config.yaml
n_mels: 80
norm: "rmsnorm"
layer_scale_init: 1.0
dropout: 0.1
Rows from block 3 of a small audio frame classifier, named by matrix and row number. Rows with one number belong to one neuron. Each number is 128 + 24 x the weight over its row's rms, rounded and kept within 0 to 255. All counts start at 0.
After each neuron's rows are labels from the 100 clips, of 14976, where the neuron reaches its highest value: "responds to" is what is common among them; "loudest" is the band of the loudest frequency at the time of the peak. Only what is clearly more common there than usual is listed. The data: synthesized solo parts of chorales (CocoChorales). In brackets: how many of the 100.
# fc1: MLP up (model.blocks.3.mlp.fc1.weight, 1536x384), inputs 256-383
# fc2: MLP down (model.blocks.3.mlp.fc2.weight, 384x1536, transposed), outputs 256-383

fc1.204 [ 98 166 149 129  94 131 103 153 131 132 124 133 169 114  97 127 100 153 142 109 168 127 143 135 141 116 126 154 141 127 153 150 145 126 134 109 111 133  78 161 136 156  80 115 165 116 158 126 146 158 150 122 125 128  95 120 134 156 131 141 139 131 100 141 100 138 136 148 123 169 117 120 132 167 157 123 104 126 127 129 130 134  95 137 143 110 141 121 137 121  81 137 119 122 183  96 109 144 102 111 122  97 136  96 101 127 106 120 143 115 116 159 115 126 106 158 192 115 126 118  80 147 101 111 165 107 126 146]
fc2.204 [111 130 144 149 162 109 149 120 156 119  92 150 122 121 131 128 141 168 147 173  78 109  72 101 114 196 112 141 134 120 118 108  97  94 115 118 130  88 131 146 101 130 102 168 121 111 127 122 115 144 129 127 183 109 101 146 164 145 120 109 104 139 103 115 100 152 164 127 115 137 127 108 164 114 149 118 135 161 145 131 168 200 160 113 138 113 136 131 125 142 142 122 104 156 104 131 164 122 106 154 117 103 135 149 108  83 103 128 125  61 108 154 116 134 163 151 170 126 130 161 152 124 102 148 139  96 119 141]
responds to: note C5 (94); horn (31); note A#4 (28); note D5 (26)
loudest: 500 to 1000 Hz (79)

fc1.428 [123 104  90 171 199 102 144 179 100 103 122 156 157 130 135 122 132 115 135 141 144 125 145 122 136 116  95 103 129 131 110 168 104 146 151  89 100  85 155 159 153 133 175  93 136 133 139 111 108 127 158 137 176 145 157 161 121 113  99 163 148 103 135 129 125 125 147  93 175 128 121 163 134 117 149 113 154 140  94 114 121 104 129 119 150 119 124 103 111 130 155 121 120 113 128 171 136 137 115 127  92 169 135  83  99 171 137 132 149 107 137 158 110  80 143 117 138 112 152 117 100 131  87 156 108 136 112 121]
fc2.428 [137 124  96  98  84 145 104  86 151 131 152 129 115 153 128 105 106 135 157  71 165 165 174 168 171 103 132 138  99 100  98 131  86  69 124 138 122 166  72 105 123 133 142 133 144  95 131 178 110 130 123  98 147 158 104 120 141 135 154 112 150 128 135  98 110 127 113 132 142 152 124 149 136 139 148  97 110 113 137 116 117 107 126 118 136 117 137 137 139 144 113 108 107 105 122 142 117 119 155 113 141 147 126 161 134 181 170 114 144 133 163 102 152 134 152 100 109 133 137 152 144 130 138 135 135 138 106 102]
responds to: note C5 (58); note C#5 (44); note A#4 (34); horn (25)
loudest: 500 to 1000 Hz (70)

fc1.13 [119 163 160 112 160  75 155 170 117 104 122 100 138 144 146 138  92 127 106 116 114 166 113 122 166  92 154 127 137 107 105 105 176 141 107 145 132  87  97 102 119 159 134 142 120 124  96 100  97 131 111 144 105 108 159 121 102 122 120 167 120 128 169 100 102 122 153 155 118 127 114 132 126 128 155 126 109 107 125 119 134 103 145 140 144 111 117 150 137 102 130 111 146  97 175 147  98 127 114 151 134  91 160  97 120 118 116 112 165 158 138 118 166 110 113 121 133 121 112  79 159 155  88 147 135 134 147 132]
fc2.13 [155 143 189 113  96 143 117 140 127 137 153 150 147 120 140 139 157 137 107 156 117 174  98 156 171 135 139 121 131  73  86 136 100 121  77 112 134 137  68 117 107 127 106 115 108 116 147 121 126 133 118 110 129 133 145 163 105 117 184 174 154 115 135 109 157 117 122 172  99 117 141 134 108 163 109 135  86 156 102 153 153  92 170 122 129 135 114 109 149 107 153 132 140 105 130 151 101  96 135 121 161 164 119 147 136  16 123 119 109 110 113 133 117 125 177 111 111 103 132 128 136 166 178 129 122 155 120 131]
responds to: note D4 (33); clarinet (32); note D#4 (32); trombone (27)
loudest: 250 to 500 Hz (71)

fc1.355 [145 112 144 170 121 154 132  86 129 118 132 127  80 137 168 133 107 139 103 121 121 130 126 135  73  61 148 137  91 123 128 144 138 106 120 131  92 132 202 148 118 136 125 134 110 102  95 135 168 145 128 134  89 142 113 166 127 147 160 128 138 150 139 162 137 145 137 143  80 119 132 120 108 141 109 123 162  95  85 126 112 132 112 150 106 176 126 141 117 127 133 111  60 135 170 112 113 143 154 132 117 159 182 164 168 137  83 105 134 181 145  85 110  63 143 120 146 157 115 113 132 110 115 114 120  78 147 141]
fc2.355 [135 129 114  77 159 152 107 135 149 125 130 133  80 149 165 159 113 155 133 136 137 149 143 150 110 116 158 218 102 121 106  77  71 115 114 149 118 106 153 129 134 114 147 119 123 124 102 151 144 111 146 125 134 116 117  68 121 127 172 133 118 115 121 153 108 128 175 130 162  85 101 111 128 107 141 111  48 131 138 118 121 148 116 147 129 126 116 121 130 140 127 135  60 106 122 110 116 139 119 123 120 151 139 145 115 180 126 149  95 119 120 119 118 126 127 112 150 143 139 150 110 128 127 144 138 140 137 104]
responds to: note D4 (75); clarinet (59); note E4 (29)
loudest: 250 to 500 Hz (92)

fc1.573 [ 94 183 115 159 104 131 135  78 118 105 136 137  61 107  91 127 140 117  98 146 179 129 112 158  95 151 158 126 106 198 150 117 103 164 138 135  95 121 122  94 111 156 123 158 103 142 137 109 154 115  94 126 153 142 143 135 125 132  98 129 113 128 108 151 131 131 123 157  85  66 114 138 131  77 159 183 126 132 105 131 136 150 133 102 119 105 121 118  98 115 129 109  97 154 181 111 109 125 136 108 102 113 106 123 130 115  88 161 187 109 164 162 152 135 123 158 145 160 137 180  95 120 169 153 175 126 113 140]
fc2.573 [112 160  99 113 151 124  99 129 132 113  84 110 145 121 131 165 132 121 122 104 150  43 127 113 175 106 130 169 122 141 129  99 122 127 109 142 108 116 170 131 128  96 102 137 144 114 124 104 133 125 133 143 103 136 169 130 114 132 120 155 108 140 143 122 140 146 131 107 115 141 112 135 160 109 119 135 150 138 114 134 122 109 113 108  92 109 131 108 132 103 125 146  98  79 134 145 141 135 130 146 148 140 150 120 137  34 115  99 108 110 110 116  97 127 164 118 108 154 131 122  99 142 140 171 132 161 121  77]
responds to: note A#3 (40); cello (38); note C4 (35); note G#3 (33)
loudest: 250 to 500 Hz (69)

fc1.567 [139 112  84 139 167 131 136 142 141 142 166 132 129 100 121 148 123 104 146 182 137 125 132 122  94 151 110 133  84 112 163 129 106 118 142 131 127 115 109 122 131 132 124  72 112 133 152 134 122 160 121 110 154 114 218 109 165 114 108 142 121 133 111 139 109 135 112 140 124 133 102 113 131  98 128 153 127 165 122 120 147 106  93 124 125 134 164 136 155 109 152 105 147 133 152 109 112 128 124 149 134 154 118  87 109 138 173 203 186 104 157 139 114 100 110 137 149 135 135 167 164 162  91 194 103 118 129  98]
fc2.567 [102 125 144 135 164 132 139 120 135  89 122 144 169 118 122  93 116 162  82 123 122 142 122  92 137 112 140 148 126 146 147 142  95  75 146 138  91 168 127 112 158 154 137 140 100 156  81 159  94 142 145 131  98 108 135  84  95 138 126 111 139 124 105  89 151 163 118 100 120 170 113 158 154  70 126 116  95 106 164 162 119 185 103 130 176 168 132 119 124 122 110 130 116 120 159 143 118 149 126 137 117 119 123 123 160 130 124 102 165  96 144 104 115  97 132 121  88 100 181 135 119 155  98 138  98  95 119 119]
responds to: note A3 (81); cello (54); note G3 (35); note A#3 (30)
loudest: 250 to 500 Hz (68)

fc1.81 [135 173 138 145  96 141 126 166 146 143 144 129 122 140 126 139 111 135 113 108  92 113 144 119 135 138 119 154 141 146 110 121 147 140 137  70 174 206  77 155 113 125 142 152 126 119 186 183 130 104 119 139 107 149 117 131 115  96 108 137 106 105 145 141 149 144 145 148 100  78 174 132 132 131 130 118 132 123 116 108 143 126 150 103 145 155 135 124 134 129 125 129 157 137 137 127  93 129 127 139 127 116 127 151  96 130 161 162 144 143 123 139 117 118 139 114 158 101 129 118 103 159 143 130 138 156 113 181]
fc2.81 [127 134 119 143 128 118 111 142 104  96 168  91 100 110 119 128 161 147 147 153  69 140 104  81 140 143 126 155  99 140  97 137 131  91 112 204  83 134 152 146  73 139 132 137 152 104 102  48 104 121 150 147 123 105 109 139 132 108 166 113 115 158 148 135  88 159 108  97 135 140 126  99 148 122  79 156  94 114 133 144 164 115 147 137 121 125 141 149 103 159 166 143  93 133 173  64 156 144 118 103 104 141 150 131 142 118 141 126  83  91 135 111  84 170  65 148 108 101 148 109 126 150  98 118 111 138 109 102]
responds to: note C5 (74); note A#4 (31); note D5 (29)
loudest: 500 to 1000 Hz (64)

fc1.244 [ 74 145 154 181 128 122  76  86 137 162 143 104  98 133 141 106 119 113  90 118 166 150 119 151 110 114 126 112  86 167 104 143 148 122 123 117 127 173 143 125 133 111 166 158 118  79  92 119 120 127 158 100 181  96 133 147 144 112 128 113 148  87 158 137 152 122 107 106 131 116 120 150 150 138 148 120 150 121 114 148 115 132 148 150 114 104 107 159 111 102 124 137  92 120 154 133 127 132 114 131 150 142 133 116 137 132  99 154 133 119 129 127 125  64 145 145 152 139 149 155 111 143 146 138 135 100 139 109]
fc2.244 [129 116 149 135 154 125  95 159  95  90 111 107  77 114 124 157 127 147 140 111 123 124 111 197 114 126 129 167 166 185 107 114 141 125 148 126 171 136 170 155 149 116 102 116 120 151 122  97 166 112 133  86 108 144 172 130 121 164 152 149  91 133 117 124 107 166 116 138 133 168 110 120 175 107 131 157 190 154 110 129 137 105 133 149 105 144 156 108 114 146 123 104 132 113 167 119 161 168 113 164 133 115 121 137 109  85 110 136 176 133 129 118 152 126 142 125 145 114 121 130 146 128 154 138 117 117 101 151]
responds to: note A#3 (66); note G#3 (43); note C4 (39); cello (33)
loudest: 250 to 500 Hz (66)

fc1.745 [ 90  75  97 164 133 151 143 130 126 127 124 116 142 111 122 118 133 154 103 142 105 126 109 139 160 131 137 122 129 127 110  97 144 131 123 111 179  79 163 127 153 179 106 110 158 177 110 137 134 183 161 167 105 147 128  88 111 113 123 121  85 167 151 143 122 131 108 145 152 163  90 101 129 112 122 107 136 113 137 122 157 126  89 133 111 138 149 136 149 104 124 141 169 107 145 141  84 149 151  56 140 121 132 158 117 167 122 106 125 183 115 140 126 159 109 150 157 132 143 158 123 118 140 123 143 133 101  85]
fc2.745 [159 132 113 188 138 122 140 126 128 120 130 143 129 168 158 146 143 126 133 114 125 120 125  96 120 134 145 121 112 137 158 103 132 148 128 137 172 113 129 135 134 143 133 127 151 119 148 157 113 115 138 113 116 103 137 104 163 164 125 168 129 107  97 103 147 118 175 104 130 109 103 142 100 131 103 146 114 101 102 142 120 141 143 131 127  92 155 118 115 123 130 117  76  86  81  82  87 146 132 175 109 122  93 116 129  91 139 125 104 147 122  86  66 138 164 141 131 163 112 108  41  96 124 148 154 140 128 152]
responds to: note A4 (92); note B4 (29); note G4 (28)
loudest: 250 to 500 Hz (80)

fc1.239 [139 113 135 102 153 125 121 115 133 110 142 161 122 131 174 164 124 203 130  94 120  99 132  96 114  84 110  66 114 131  63 151 154 135 126 130 144 127 136 103 134 138 146 147 124  80 156 157 120 105 135 132 186 129 116 155  81 112  99 143 125 114 113 136 120  95 133 102 170  97 111 125 112  93 171  69 130 174 124 118 113 113  93 122  96 128 146 113 139 140 130 103  97 133 126 151 121 142 120 128 127 125 127  98  97 144 128 109 160  82 137 117 131 177 118 120 126 132 141 169 124 142 139  78 100 157  94 111]
fc2.239 [126 137 135 134 111  91 144 130  90 161 124 109 105 111 126 113 118 153 133 201 123  95 145 169 115 139 136 139  98 115 138 108  94 162 111 105 130 179 116 141 102 154 132 157 127 124 117 114 139 142 127 126 189 144 140 149 141 140 159 129 142 129 146 121 118 125 132 107 150 163 138 171 135  90 114  92 112 110 156  69 101 113  97  94 146 117 147 133 170  57 126 141  95 143 148 165 143 134 129  90 103  96 162 106 158 114 159  83  78 123 150 104 142 169 145 142 122 135 196 111 121 119  95 129  89 132  67 158]
responds to: note C5 (90); horn (71); note A#4 (30)
loudest: 500 to 1000 Hz (87)

fc1.726 [116 123 146  87  77 142 148 166 151 146 130  95 170  86 152 185 116 123 114 110 111 126 137 121 135 121  99  88 132 134 132 133 157 125 153 128 118 117 114 105 127  96  88 153  85 130 142 166 125 167 134 141 104 110 123 149 126  93 155 126 126 107 117 139 106 109 114 123  96 158 125 110 108 116 125 126 129  87 101 135 105 110 140 114 122 164 139 139 156 106 163 139 121  99 118 177 107 127 102 111 139 128  99 122 112  99 132 102 154 113 143 153 102  81 152 133 132 138 156 165 167 172 106 153 180 106 111 154]
fc2.726 [122 132  96 123  52 153 114  70 129 140 116  92 108 158 136 132 123 103 120 156 122 137 159 119 177 129 132 125 137 126 119 151 100 133 166 103 123 123 162 133 134 137 121 169 129 123  68 142 129 137 143 115 104 104 123 161 138 134  99 138 126 129 122 141 154 175 121 137 123 105  75 111 166 125 129 166 132 151 151 145 163 156 119 152 148 112 146 131 102 137 147 125 135 100 150 108 131 133 109 172 155 124 109 100  92 153 111 153 140  71 129 163 128 136  75 172 101 125 191 100  85 122 131 166 116 151  70  97]
responds to: note A#3 (93); bassoon (44); note C4 (34); note A3 (31)
loudest: 250 to 500 Hz (96)

fc1.587 [ 97 117 122 163 134 174 133 211 162 152 104 152 151 134 167 169  72  95 117 115 149 136 144 122 146 114 145  85 136 125 110 136 174 111 180 124 116 106 148 128 148 127 123 119 131 162 152 181  85 118 122 105  90 133  90 147  47 118 144 149 133 101 112 122 157 136 116 128 129 137 133 125 169 105 112 134  89 105 121 131 151 101 112 134 118 107 130 129 119 120 151 107 112 115 124 137 115 127 112 154 117 105  89 132 122  88 129  92 131  98 123 102 116 186 119 185 140 130 157 148 153 124 128  92 164 128 132 173]
fc2.587 [133 148 122 123  97 127 102  94 120 133 118  64 115 111 111 185 139  77 138 154 112 153 167 122 178 157 106 105 140 104  77 124 161  94 128 140 146 120 117 124 137 129 120 105 158 150 136 147 147 106 108 161 135 119 160 141 150 166 155 143 134 138 121 171 139 163  89 147 107 149 143  98 153 153 118 151  98 114 142 139 139 127 126 161 141 138 126 132 145  95 151 115 128 157 104  84  96  98 107  70 114 138 131 113 101 181 144 158 103 106 145 160 180 152 168 121  90 119  99  81  90 132 108 129 126 176 142 142]
responds to: note A#3 (93); tuba (46); note G#3 (34); note B3 (26)
loudest: 250 to 500 Hz (96)

fc1.731 [107 149  42 119 160 131 132 104 114 162 115  68  67  94 155 136 130  95 126 111  94 137 114 112 140 125 112 162 182 100 147 134 112 153 122 129 116 101 134 151 100 103 115 136 167 166  79 150 115 203 109 102 128 108 113 139 123 118 108 150 121 113 134 138  85 118 128 114  97 140 144  98 103 117 145 143 115 128 152 129 146 115 110 134 137 102 129 122 132 180 134 174 142 138 123 137 134 188 119 110 120  89  84 123 133 178 128 113 112 104 129 111 111  90 124 123 168 155 174 126 124 122 150 127 104 136 111 139]
fc2.731 [122 125 166 124 100 140 135 135  84 146 128 109 142 130 112 120 141 112 102 131 154 172 136 120  93 138  98 171 168 109 120  70 139  97 121 152 128 108 132 145 131 119 127 155 107 135 114 144 139 137 122 112 136 155 110  90 133 109 134 160 109 146 155 112  99 104  91 119 120 167 103 104  90 107 166  95 132 126 122 136 149 130 192 116 134 175 143 117  76 140 125 152 141 101 114 134 124 110 150 104 140 125 163 153 155 132 112 150  86  70 109 135 108 138 149  66 107 170 144 147 152 165 108 130 126 149 140 137]
responds to: note A4 (40); note C#4 (38); horn (28); note G4 (26)
loudest: 250 to 500 Hz (77)

fc1.359 [118 109 124 149 131 137 112  96 151 111 115 133 125 128 135 137 118 150 116  98 130 132 121 127  75 163 126 129 136  93 138 111 127 117 108 123 135 115 107  56  87 152 100 168 159 100  98 185 116 112 144 131 129 130  77 110 138 158 146 160 106 111 129 129 142 130 172 125  90 130 106 135 127 162 172 143 111 148 140 125 111 165 157 171 118 111 102 130 138  67 145 125 104 130 128 127 124 132  75 111 134  99 112 103 157 136 155 130 143 129 133 133 156 156 144 138 140 138  96  59  96 127 139 143  88  65 142 126]
fc2.359 [124 148 168 114 147 103 131 106 127 125 139  80 110 189 105 139 135 122 124 131 126 105 136 127 117 110 113 132 172 115 127 117 125 130 142 133  95 111 131 142 129 122 116 113 111 119 162 121  84 104 143  89 141 119 135 129 141 144 109 153 143 109 121 114 150 138 134 135 117 119 116 112 189 136 104 116 157 105  73 150 134  89 125 127 125 136 110 121 131 124 125 147 127 131 127 131  96 101 153 155 114 117 156  91 167 182 145 118  96 118 113 121 120 126 107 178 111 144  82 125 108  98 105  94 127 163 122 126]
responds to: note D4 (91); tuba (29)
loudest: 250 to 500 Hz (78)

fc1.511 [141 127 114 128 130 138 143 121 118 110 118 141 107 135 102 121 132 160 105 139  89 136 137 139 119 148 148 140 115 111  93 103 125 131 131 147 132 112 127  88 121 111  91 138 128 124  63 127  74 226 152 100 129 106 117 122 114  95 101 147 101 106 117 113 133 136 157 133 141 180 157  98 138 104 145 155 121 168 129 146 106 116  89 129 165 128 108  86 128 116 117 127 146 124 151 115 116 138 119 108 129 134 122 119 111 138 104 129 157 156 103 115  97 108 135 119 119 133 142  93 124  76 172 117 102 160 119  74]
fc2.511 [ 84 154 206 175 124 166 125 112 133  99 141 132 165 145 133 105 135 166 126 142 132 175 126 102 100 106 121 153 122 148 146 154 129 109 137 151 129 200 105 155 142 103  96 113 163 144 124 138 132 130 137 112 154 146 122 142 122 104 188 145 138  89 113 116 119 154 135 142 154 149 113 161  88 139 118 108 162 137 138 136 145 151 157 137 149 179 112 129 123 108 156 139 179 142 146 110 135  82 136 147 140 148 131 132 150 151 105 137 162 145 140 127 176 191  82 101 130 148 125 175 143 140 133 140 127 128 169 120]
responds to: note A4 (53); horn (49)
loudest: 250 to 500 Hz (68)

fc1.762 [129 157  65 129 118 130 142 161 114 141 114 160 158 145 139 122 118 122 115 146 172 112 114 130  99 118 135 146 135 126 135 141 106 129 148  95 170 153 118 120 147 124 139 127 151 157 149 107  76 124 125 122 140 115 123 143 102  97 164 119 105 107 113 148 145 137  84 143 186 109 108 140 175 114 126 111  82 155 132 117  95 100 138 163  93 143 118 100 124 148 126 136 111 137 117 107 122  92 138 101 133 124 139 147 168 140 125 129 150 126  96 122 133 145 118 121  90 101 143 108 141 140 122 105 114 137 132 128]
fc2.762 [128 129 179 108  98 121 127 106 123 147 132 113 125 131 140  96 149 142 118  95 122 121 153 101 131 113 135 149  91 129 123 129 140  97 134 141 126 114 159 125 109 122 126  87 103  95 136 114 156 119  98 132  86 137 165 116 161 151 128 119 130 201 127 115 119 144 120 143 116 129  86 131 123 130 141 122 152 126  38 117 153  96 105 118 181 133 121 145 114 105 177 165  87 159 116 151 125 131 138 132 142  75 112 138 142  88 127 116 147 159 124 133 113 156 142 142 101 145 131  80 136 143  99 176 110 124 143 130]
responds to: note D4 (98); clarinet (53); note E4 (28)
loudest: 250 to 500 Hz (83)

fc1.223 [135  79 132 153 128 153  83 133 125 124 143 183 121 120 123 134 136 117 111 100 170 106  86 143  81  91 144 100 137 133 130 143 129 107 124 149 127 137 143 130 160 136 145 124 119 113 145 127 148 103 131 150 107  98 134 143 114 108 133 145 117 101 141 110  84 121 116 128 159 103 106 127 122  99 173 150 144 121 148 157 139 135 130 140 148 111 137 105  90 127 134  89 134 186 136 104 133 128  78 120  92 128 119 163 176  89 145 136 134  61 112 133 150 145  92 104 131  96 163 122 108 151 113  94 164 135 104 146]
fc2.223 [171 149 119 105 146 144 109 133 116 129 112 121 122 142 130 104 128  79 124 129 138 155 124 153 128 121 105 130 102 114 102 132 144 130  71 122 134 149  80 149 117 133  98 110 161 132 151 111 131 112  74 143 142  67 150 132 132 184 122 145 156 162 127 111 150 124 110 118 127 116 115 180  83 122  86 139 102  89  93 119 127 113  94 116 166 127 137 162 157 107 145 112 143 175 185 168 102 111 115 107 161  89 141 105 149 100 128 136 126 107 178  86 117 174 127 112 128 138 131 142 157 179 109 144  61 156  83 131]
responds to: note D4 (100); clarinet (35); note C4 (29); trombone (25)
loudest: 250 to 500 Hz (76)

fc1.766 [130 147 113 135 100 166 133 142 131 116 109 116 115 134 147 120 132  71 142 140 150  99 127 130 115 106 138 156 110 127 122 175 124 138 134  96 111 149 139 134 111 150 141 146  77 141 108 131 108  89 130 144 141 171  95 172 178 109 122 125 137  90 136 150 135 114 125 137 163 149 116 124 127 108 152 102 105 117 134 166 188 137 136 113 118 140 116 111 101 125 101 157 137  79  85 144 142 146  88 102  78 147  96  91 109 115 162 160 132 117 104 123 114  65 100 111 146 100 158 108 106  97  92 161 113 137 178 102]
fc2.766 [148 148 114 133 175 128 126 151 128 131 103 163 108 147  77 113 138  99  88 121 132 118 140 149 187 149 153 123 118 146 165 137 143 161 102 135 104 187 137 175 138  79 142 103 153 173 124 138 127 178 136 113 124 134 103 159 122  98 152 135 157 100 142 176 133 111  62 154 126 143  93  80 186 126 139 109 169  95 149 145  84 112 123 136 127 135 135  86  89 130 146 135 148 106  88 108 124 100 120 125 113 170 160 142 137 111 130 167 141 129 142 125 107 160 155 113 127 111 108 119 113 150 134 125 117 144 175 113]
responds to: note A4 (50); note G4 (38); note C5 (32); note A#4 (28)
loudest: 250 to 500 Hz (77)

fc1.336 [144 116 161 139 192 119 166 149 116  88 135  70 141 166 120 109 127 131 125  95 172  87 131 152  98 155 156 156 117 145 131 123 166 114 140 115 136  97 153 122 101 116 158 162 151 166 134 142 138 104 111 117 159 123 132 109 107  72 109 140 126 169 108  96 100 149 157 157  88 126 107 150 118 141 160 199  96 134 143 143 148  98 151 109 125 127 124 100 109  86 119  94 100 122 131 122 121 113 121 100 122 173 143 136 145 120 114  79 166 140 105 160 143 123 133 145 137 126 124 160 136 115 133 102 159 141 125 161]
fc2.336 [139  96 160 155  92 101 125 105 160 180 112 115 105 143 141 157 141 151 124 138  95 110 191 121 127 157 131 151 133  92 146 141  71 146 110 108 119 137 160 103 119 136 135  88 143 156 114 105 103  95 116 186  92 126 108 134 161 118 190 111 159 103 182  74 101 117  80 102 169 161 131 106 136 111 178 126 103 152 152 147 141 154 131 159 148 117 109 143  75 126 151 117  89 121 130 143 126  97 101 114 116 135 137 112 120  45 117 101  86 133 131 109 105 140 138 105 107 141 125 152 119 146 131 158 140  94  98  96]
responds to: note D4 (84)
loudest: 250 to 500 Hz (69)

fc1.133 [130 152 130 133 147  96 131 108 107 109 141 137 137 123 137 109 142 143 149 134 149 165 124 124 142  93 158 124 147 160 135 112 113 129 136 115 124 125 133 141 133 129  50 135 153 104  76  94 111 125 141 116 152 152 177 159 125 127 123 128 116 103 171 117 103 146 150 125  96 126 120  99 124 121 152  47 116 101 148  96 170 139 126 112 123 151 125 125 126 158 122 141  85 138 109 147  83 111 124 126  69  82 128  92 143 124  93 141 117 104 167 164 174 109 120 143 159 115 161 106 106 153 136 107  90 115 110 127]
fc2.133 [ 70 162 199 116 140 122 139 123 144 103 141  98 134 102 181 127 123  52 104 117 130 103 122 146  89 131  95  85 155 108 100 182 164 125 176  73 136 139 114 110 118 142 110 115 119 140  93 128 129 138 124 122 165 120 134 152 135 154 170 138 109 128 145 158 147 140  76 122 126 164 122 147 140 125 104 148 145 143 137 132 102 108  98  84 154 126 122 112 155 122 149 118 132 102 122  78 110 133 118 113 138 125 139 117 135 223 137  71 159  95 154 131 126 108 127 153 143 127 146 108  97 109 161 150 124 100 123  96]
responds to: note A#3 (47); note G#3 (26)
loudest: 250 to 500 Hz (73)

fc1.21 [102 130 107 194 105 144 131 117 118 101 152 126 132 111 143 156 119 121 154 124 163 120 100 106 129  88 126 145 131 104 109 135  98 117 124 145 134 124 121 131 127 106 111 110 154 132 148 158 129 186 111 141 116 158 122  84  86 113 163 110 138 140 117 132 111 135 142  61  93 137 170 147 136 111 165 166 109  98  92 133 122 104 131 130 160 163 113 103 132  96 170 151 139 139 134 150 130 152  96 130 151 142 107 117 134 131 135  87 121 117 122  93 123  92 122 157 142 134 145 131 130 148  98  87 153 144  81 116]
fc2.21 [171 123 106 105  73 138 147 132 131 133 143 116 144 113 126 102 112 136 148 164 132 127 148  93 166 135 123 134 176 136 152 105 141 132 134 115 159 118 151 120 110 142 131 134 126 134 101 150 127 115 159 111 115 110 130 107 163 138 120 130 142 170 137 114 106 139 142 116 108 111 125 138 160 133 117 184 112  93 149 148 114 133 129 156 108 127 141 161 140 136 104  97 139 141  98 103  92 155 111 110 158 112 147  92 121 108  86 118  90  79 164 114 182 110 113 119 130 137 134 148 166 110  93 123 120 152 113 113]
responds to: note A#3 (71); note C#4 (38); cello (29); bassoon (28)
loudest: 250 to 500 Hz (93)

fc1.45 [131 103 125 149 132  80 147 119 120  94 104 124 110  99  99  85 149 124 138 104 102  98 147 115 162 148  99 119 130 139 104 174 121 120 102  91 132 143  97 120 111 139 131  87 149 131 129 146 151 145 105 142 108 142 145 130  99 128 121 141 126 127 168 131 154 123 144  95  66  96 163 112 120  96 105  98 119 119 103 120 162 137 167 113 140 160 144  96 113 119 141 127 106 151 130 121  80 171 105 127 116 117 133 142 155 146  93 111 152 124 133 120  84 136 157 145  95 141 155 117  97 146 118 160 140 141 144 107]
fc2.45 [154 108  87 132 203 100  95 118 152 132 156 105  98 130  95 134 136 155 136 128 153 113 127 102 123 134  86 130 110 108 157 178 140 158 135 115 114 128 121 112 132 129 141 153 126 125 134 139  61 135 128 149 103 159 102  82 134 124 157  68  88  87 108 112 139  99 176 125 153 142 100 154 139 111 124 167  94 130 112 128 124 145 133  96 140 126 154  95 148 112 115 130 146 167 130 184 116 160 120 202 118 132 115 131 109 170 144 100 145 102 164 110 118 119 125 115 150 142 147 110  96 124 148 125  90 115 138  81]
responds to: note A4 (53); oboe (33); note A#3 (30)
loudest: 250 to 500 Hz (66)

fc1.417 [164  96  64 109 125 188 118  86 125 114 143 128 158 116 161 163 135  89 133 136 141  98 148 122 133 154 135  91 169 152 144 121  89 137 121 149 121 146 158 123 116 119 141 140 138 171  96 182 109 122 114 113 168 117 125  75 116 104 155 140 127 132 151 139 105 143 109 137 153 147  80 135 126 133 122 108 113 132 104 157 122 109 141 140 118 109 176 140 142 127 118 160 120 133 131 133  72 101 102 115 111 118 113 156 139 135 110  95 127 107 113 129  81 119 133 114 118 122 135 110 147 121 116 117  99 107 116 128]
fc2.417 [166 133 120 103 146 155 151  82 166  90 122 143  92 124 142  64 146 120 130 133 167 148 133 165 147 126 114 181 152  88 130 121 142 110 104 131 113 167 102 129 102 152 137 141 134 161 123 104 161 143 143 117 144 122 175 124 127 118  81 103 132  86 151 111 132 100 120 135 165 117 112 141 174 139 149  99 159 111 158 145 128  98 127 119 159 102 133 163  92 144 184 116 115 153 169 153 135 118 144 104 142  80 114 110 107  91 133  99 123 136 103  88 130 107 113 122 167 142 139 145 114  98  90 136 131 139 131 144]
responds to: note A3 (47); cello (42); note C#4 (42); note C4 (41)
loudest: 250 to 500 Hz (86)

fc1.175 [129 146 114 159 150 146 132 151 118 100 118 143 139 104 117 120 130 111 113 130 151 121 152 123 149 117 139 121 153 156 137 115 133 135 176  97  80 135 109 125 112 128 160 149 145  91  91 140 124 131 112 145 107 123 121 137 165 142 108 111 111 144 149 122 128 131 206  88 151 131 131 126 130  92 119 145 102  99 135 110 133 133 125 142 146 141 170 107 144 117  94 161 100 176 118 113 136 156 127 155 128 128 113 133 151 122 151 106 144 112  94 167  99  99 118 135 143 145 164 173  92 150 132  83 175 117 141  91]
fc2.175 [174 164 176 186 132 127 142  99 131 147 101 129 132 132 148 149 127 136 111 134 129 129 119 148 108 119 129 155 106  95 107 110 146 114  70 112 119 124 188 158  94 120 120 149 132 162 182  92 159 108 122 120 115 137 104 143 148 148 143 123 166 168 125  99 145 137 132 135 138  82 105 151 135 159  86 103 125 117 105 141 132 130 133 100 152 111 156 110 109 165 181  87 157 133 121  85 127 102 128 174 112 131 131 116 130 212 132 139 126  78 123 126  81 156 139 152 139 127 172 114 154 133  59 135 128 138 118 125]
responds to: note D4 (59); cello (37); note A#3 (32); clarinet (30)
loudest: 250 to 500 Hz (80)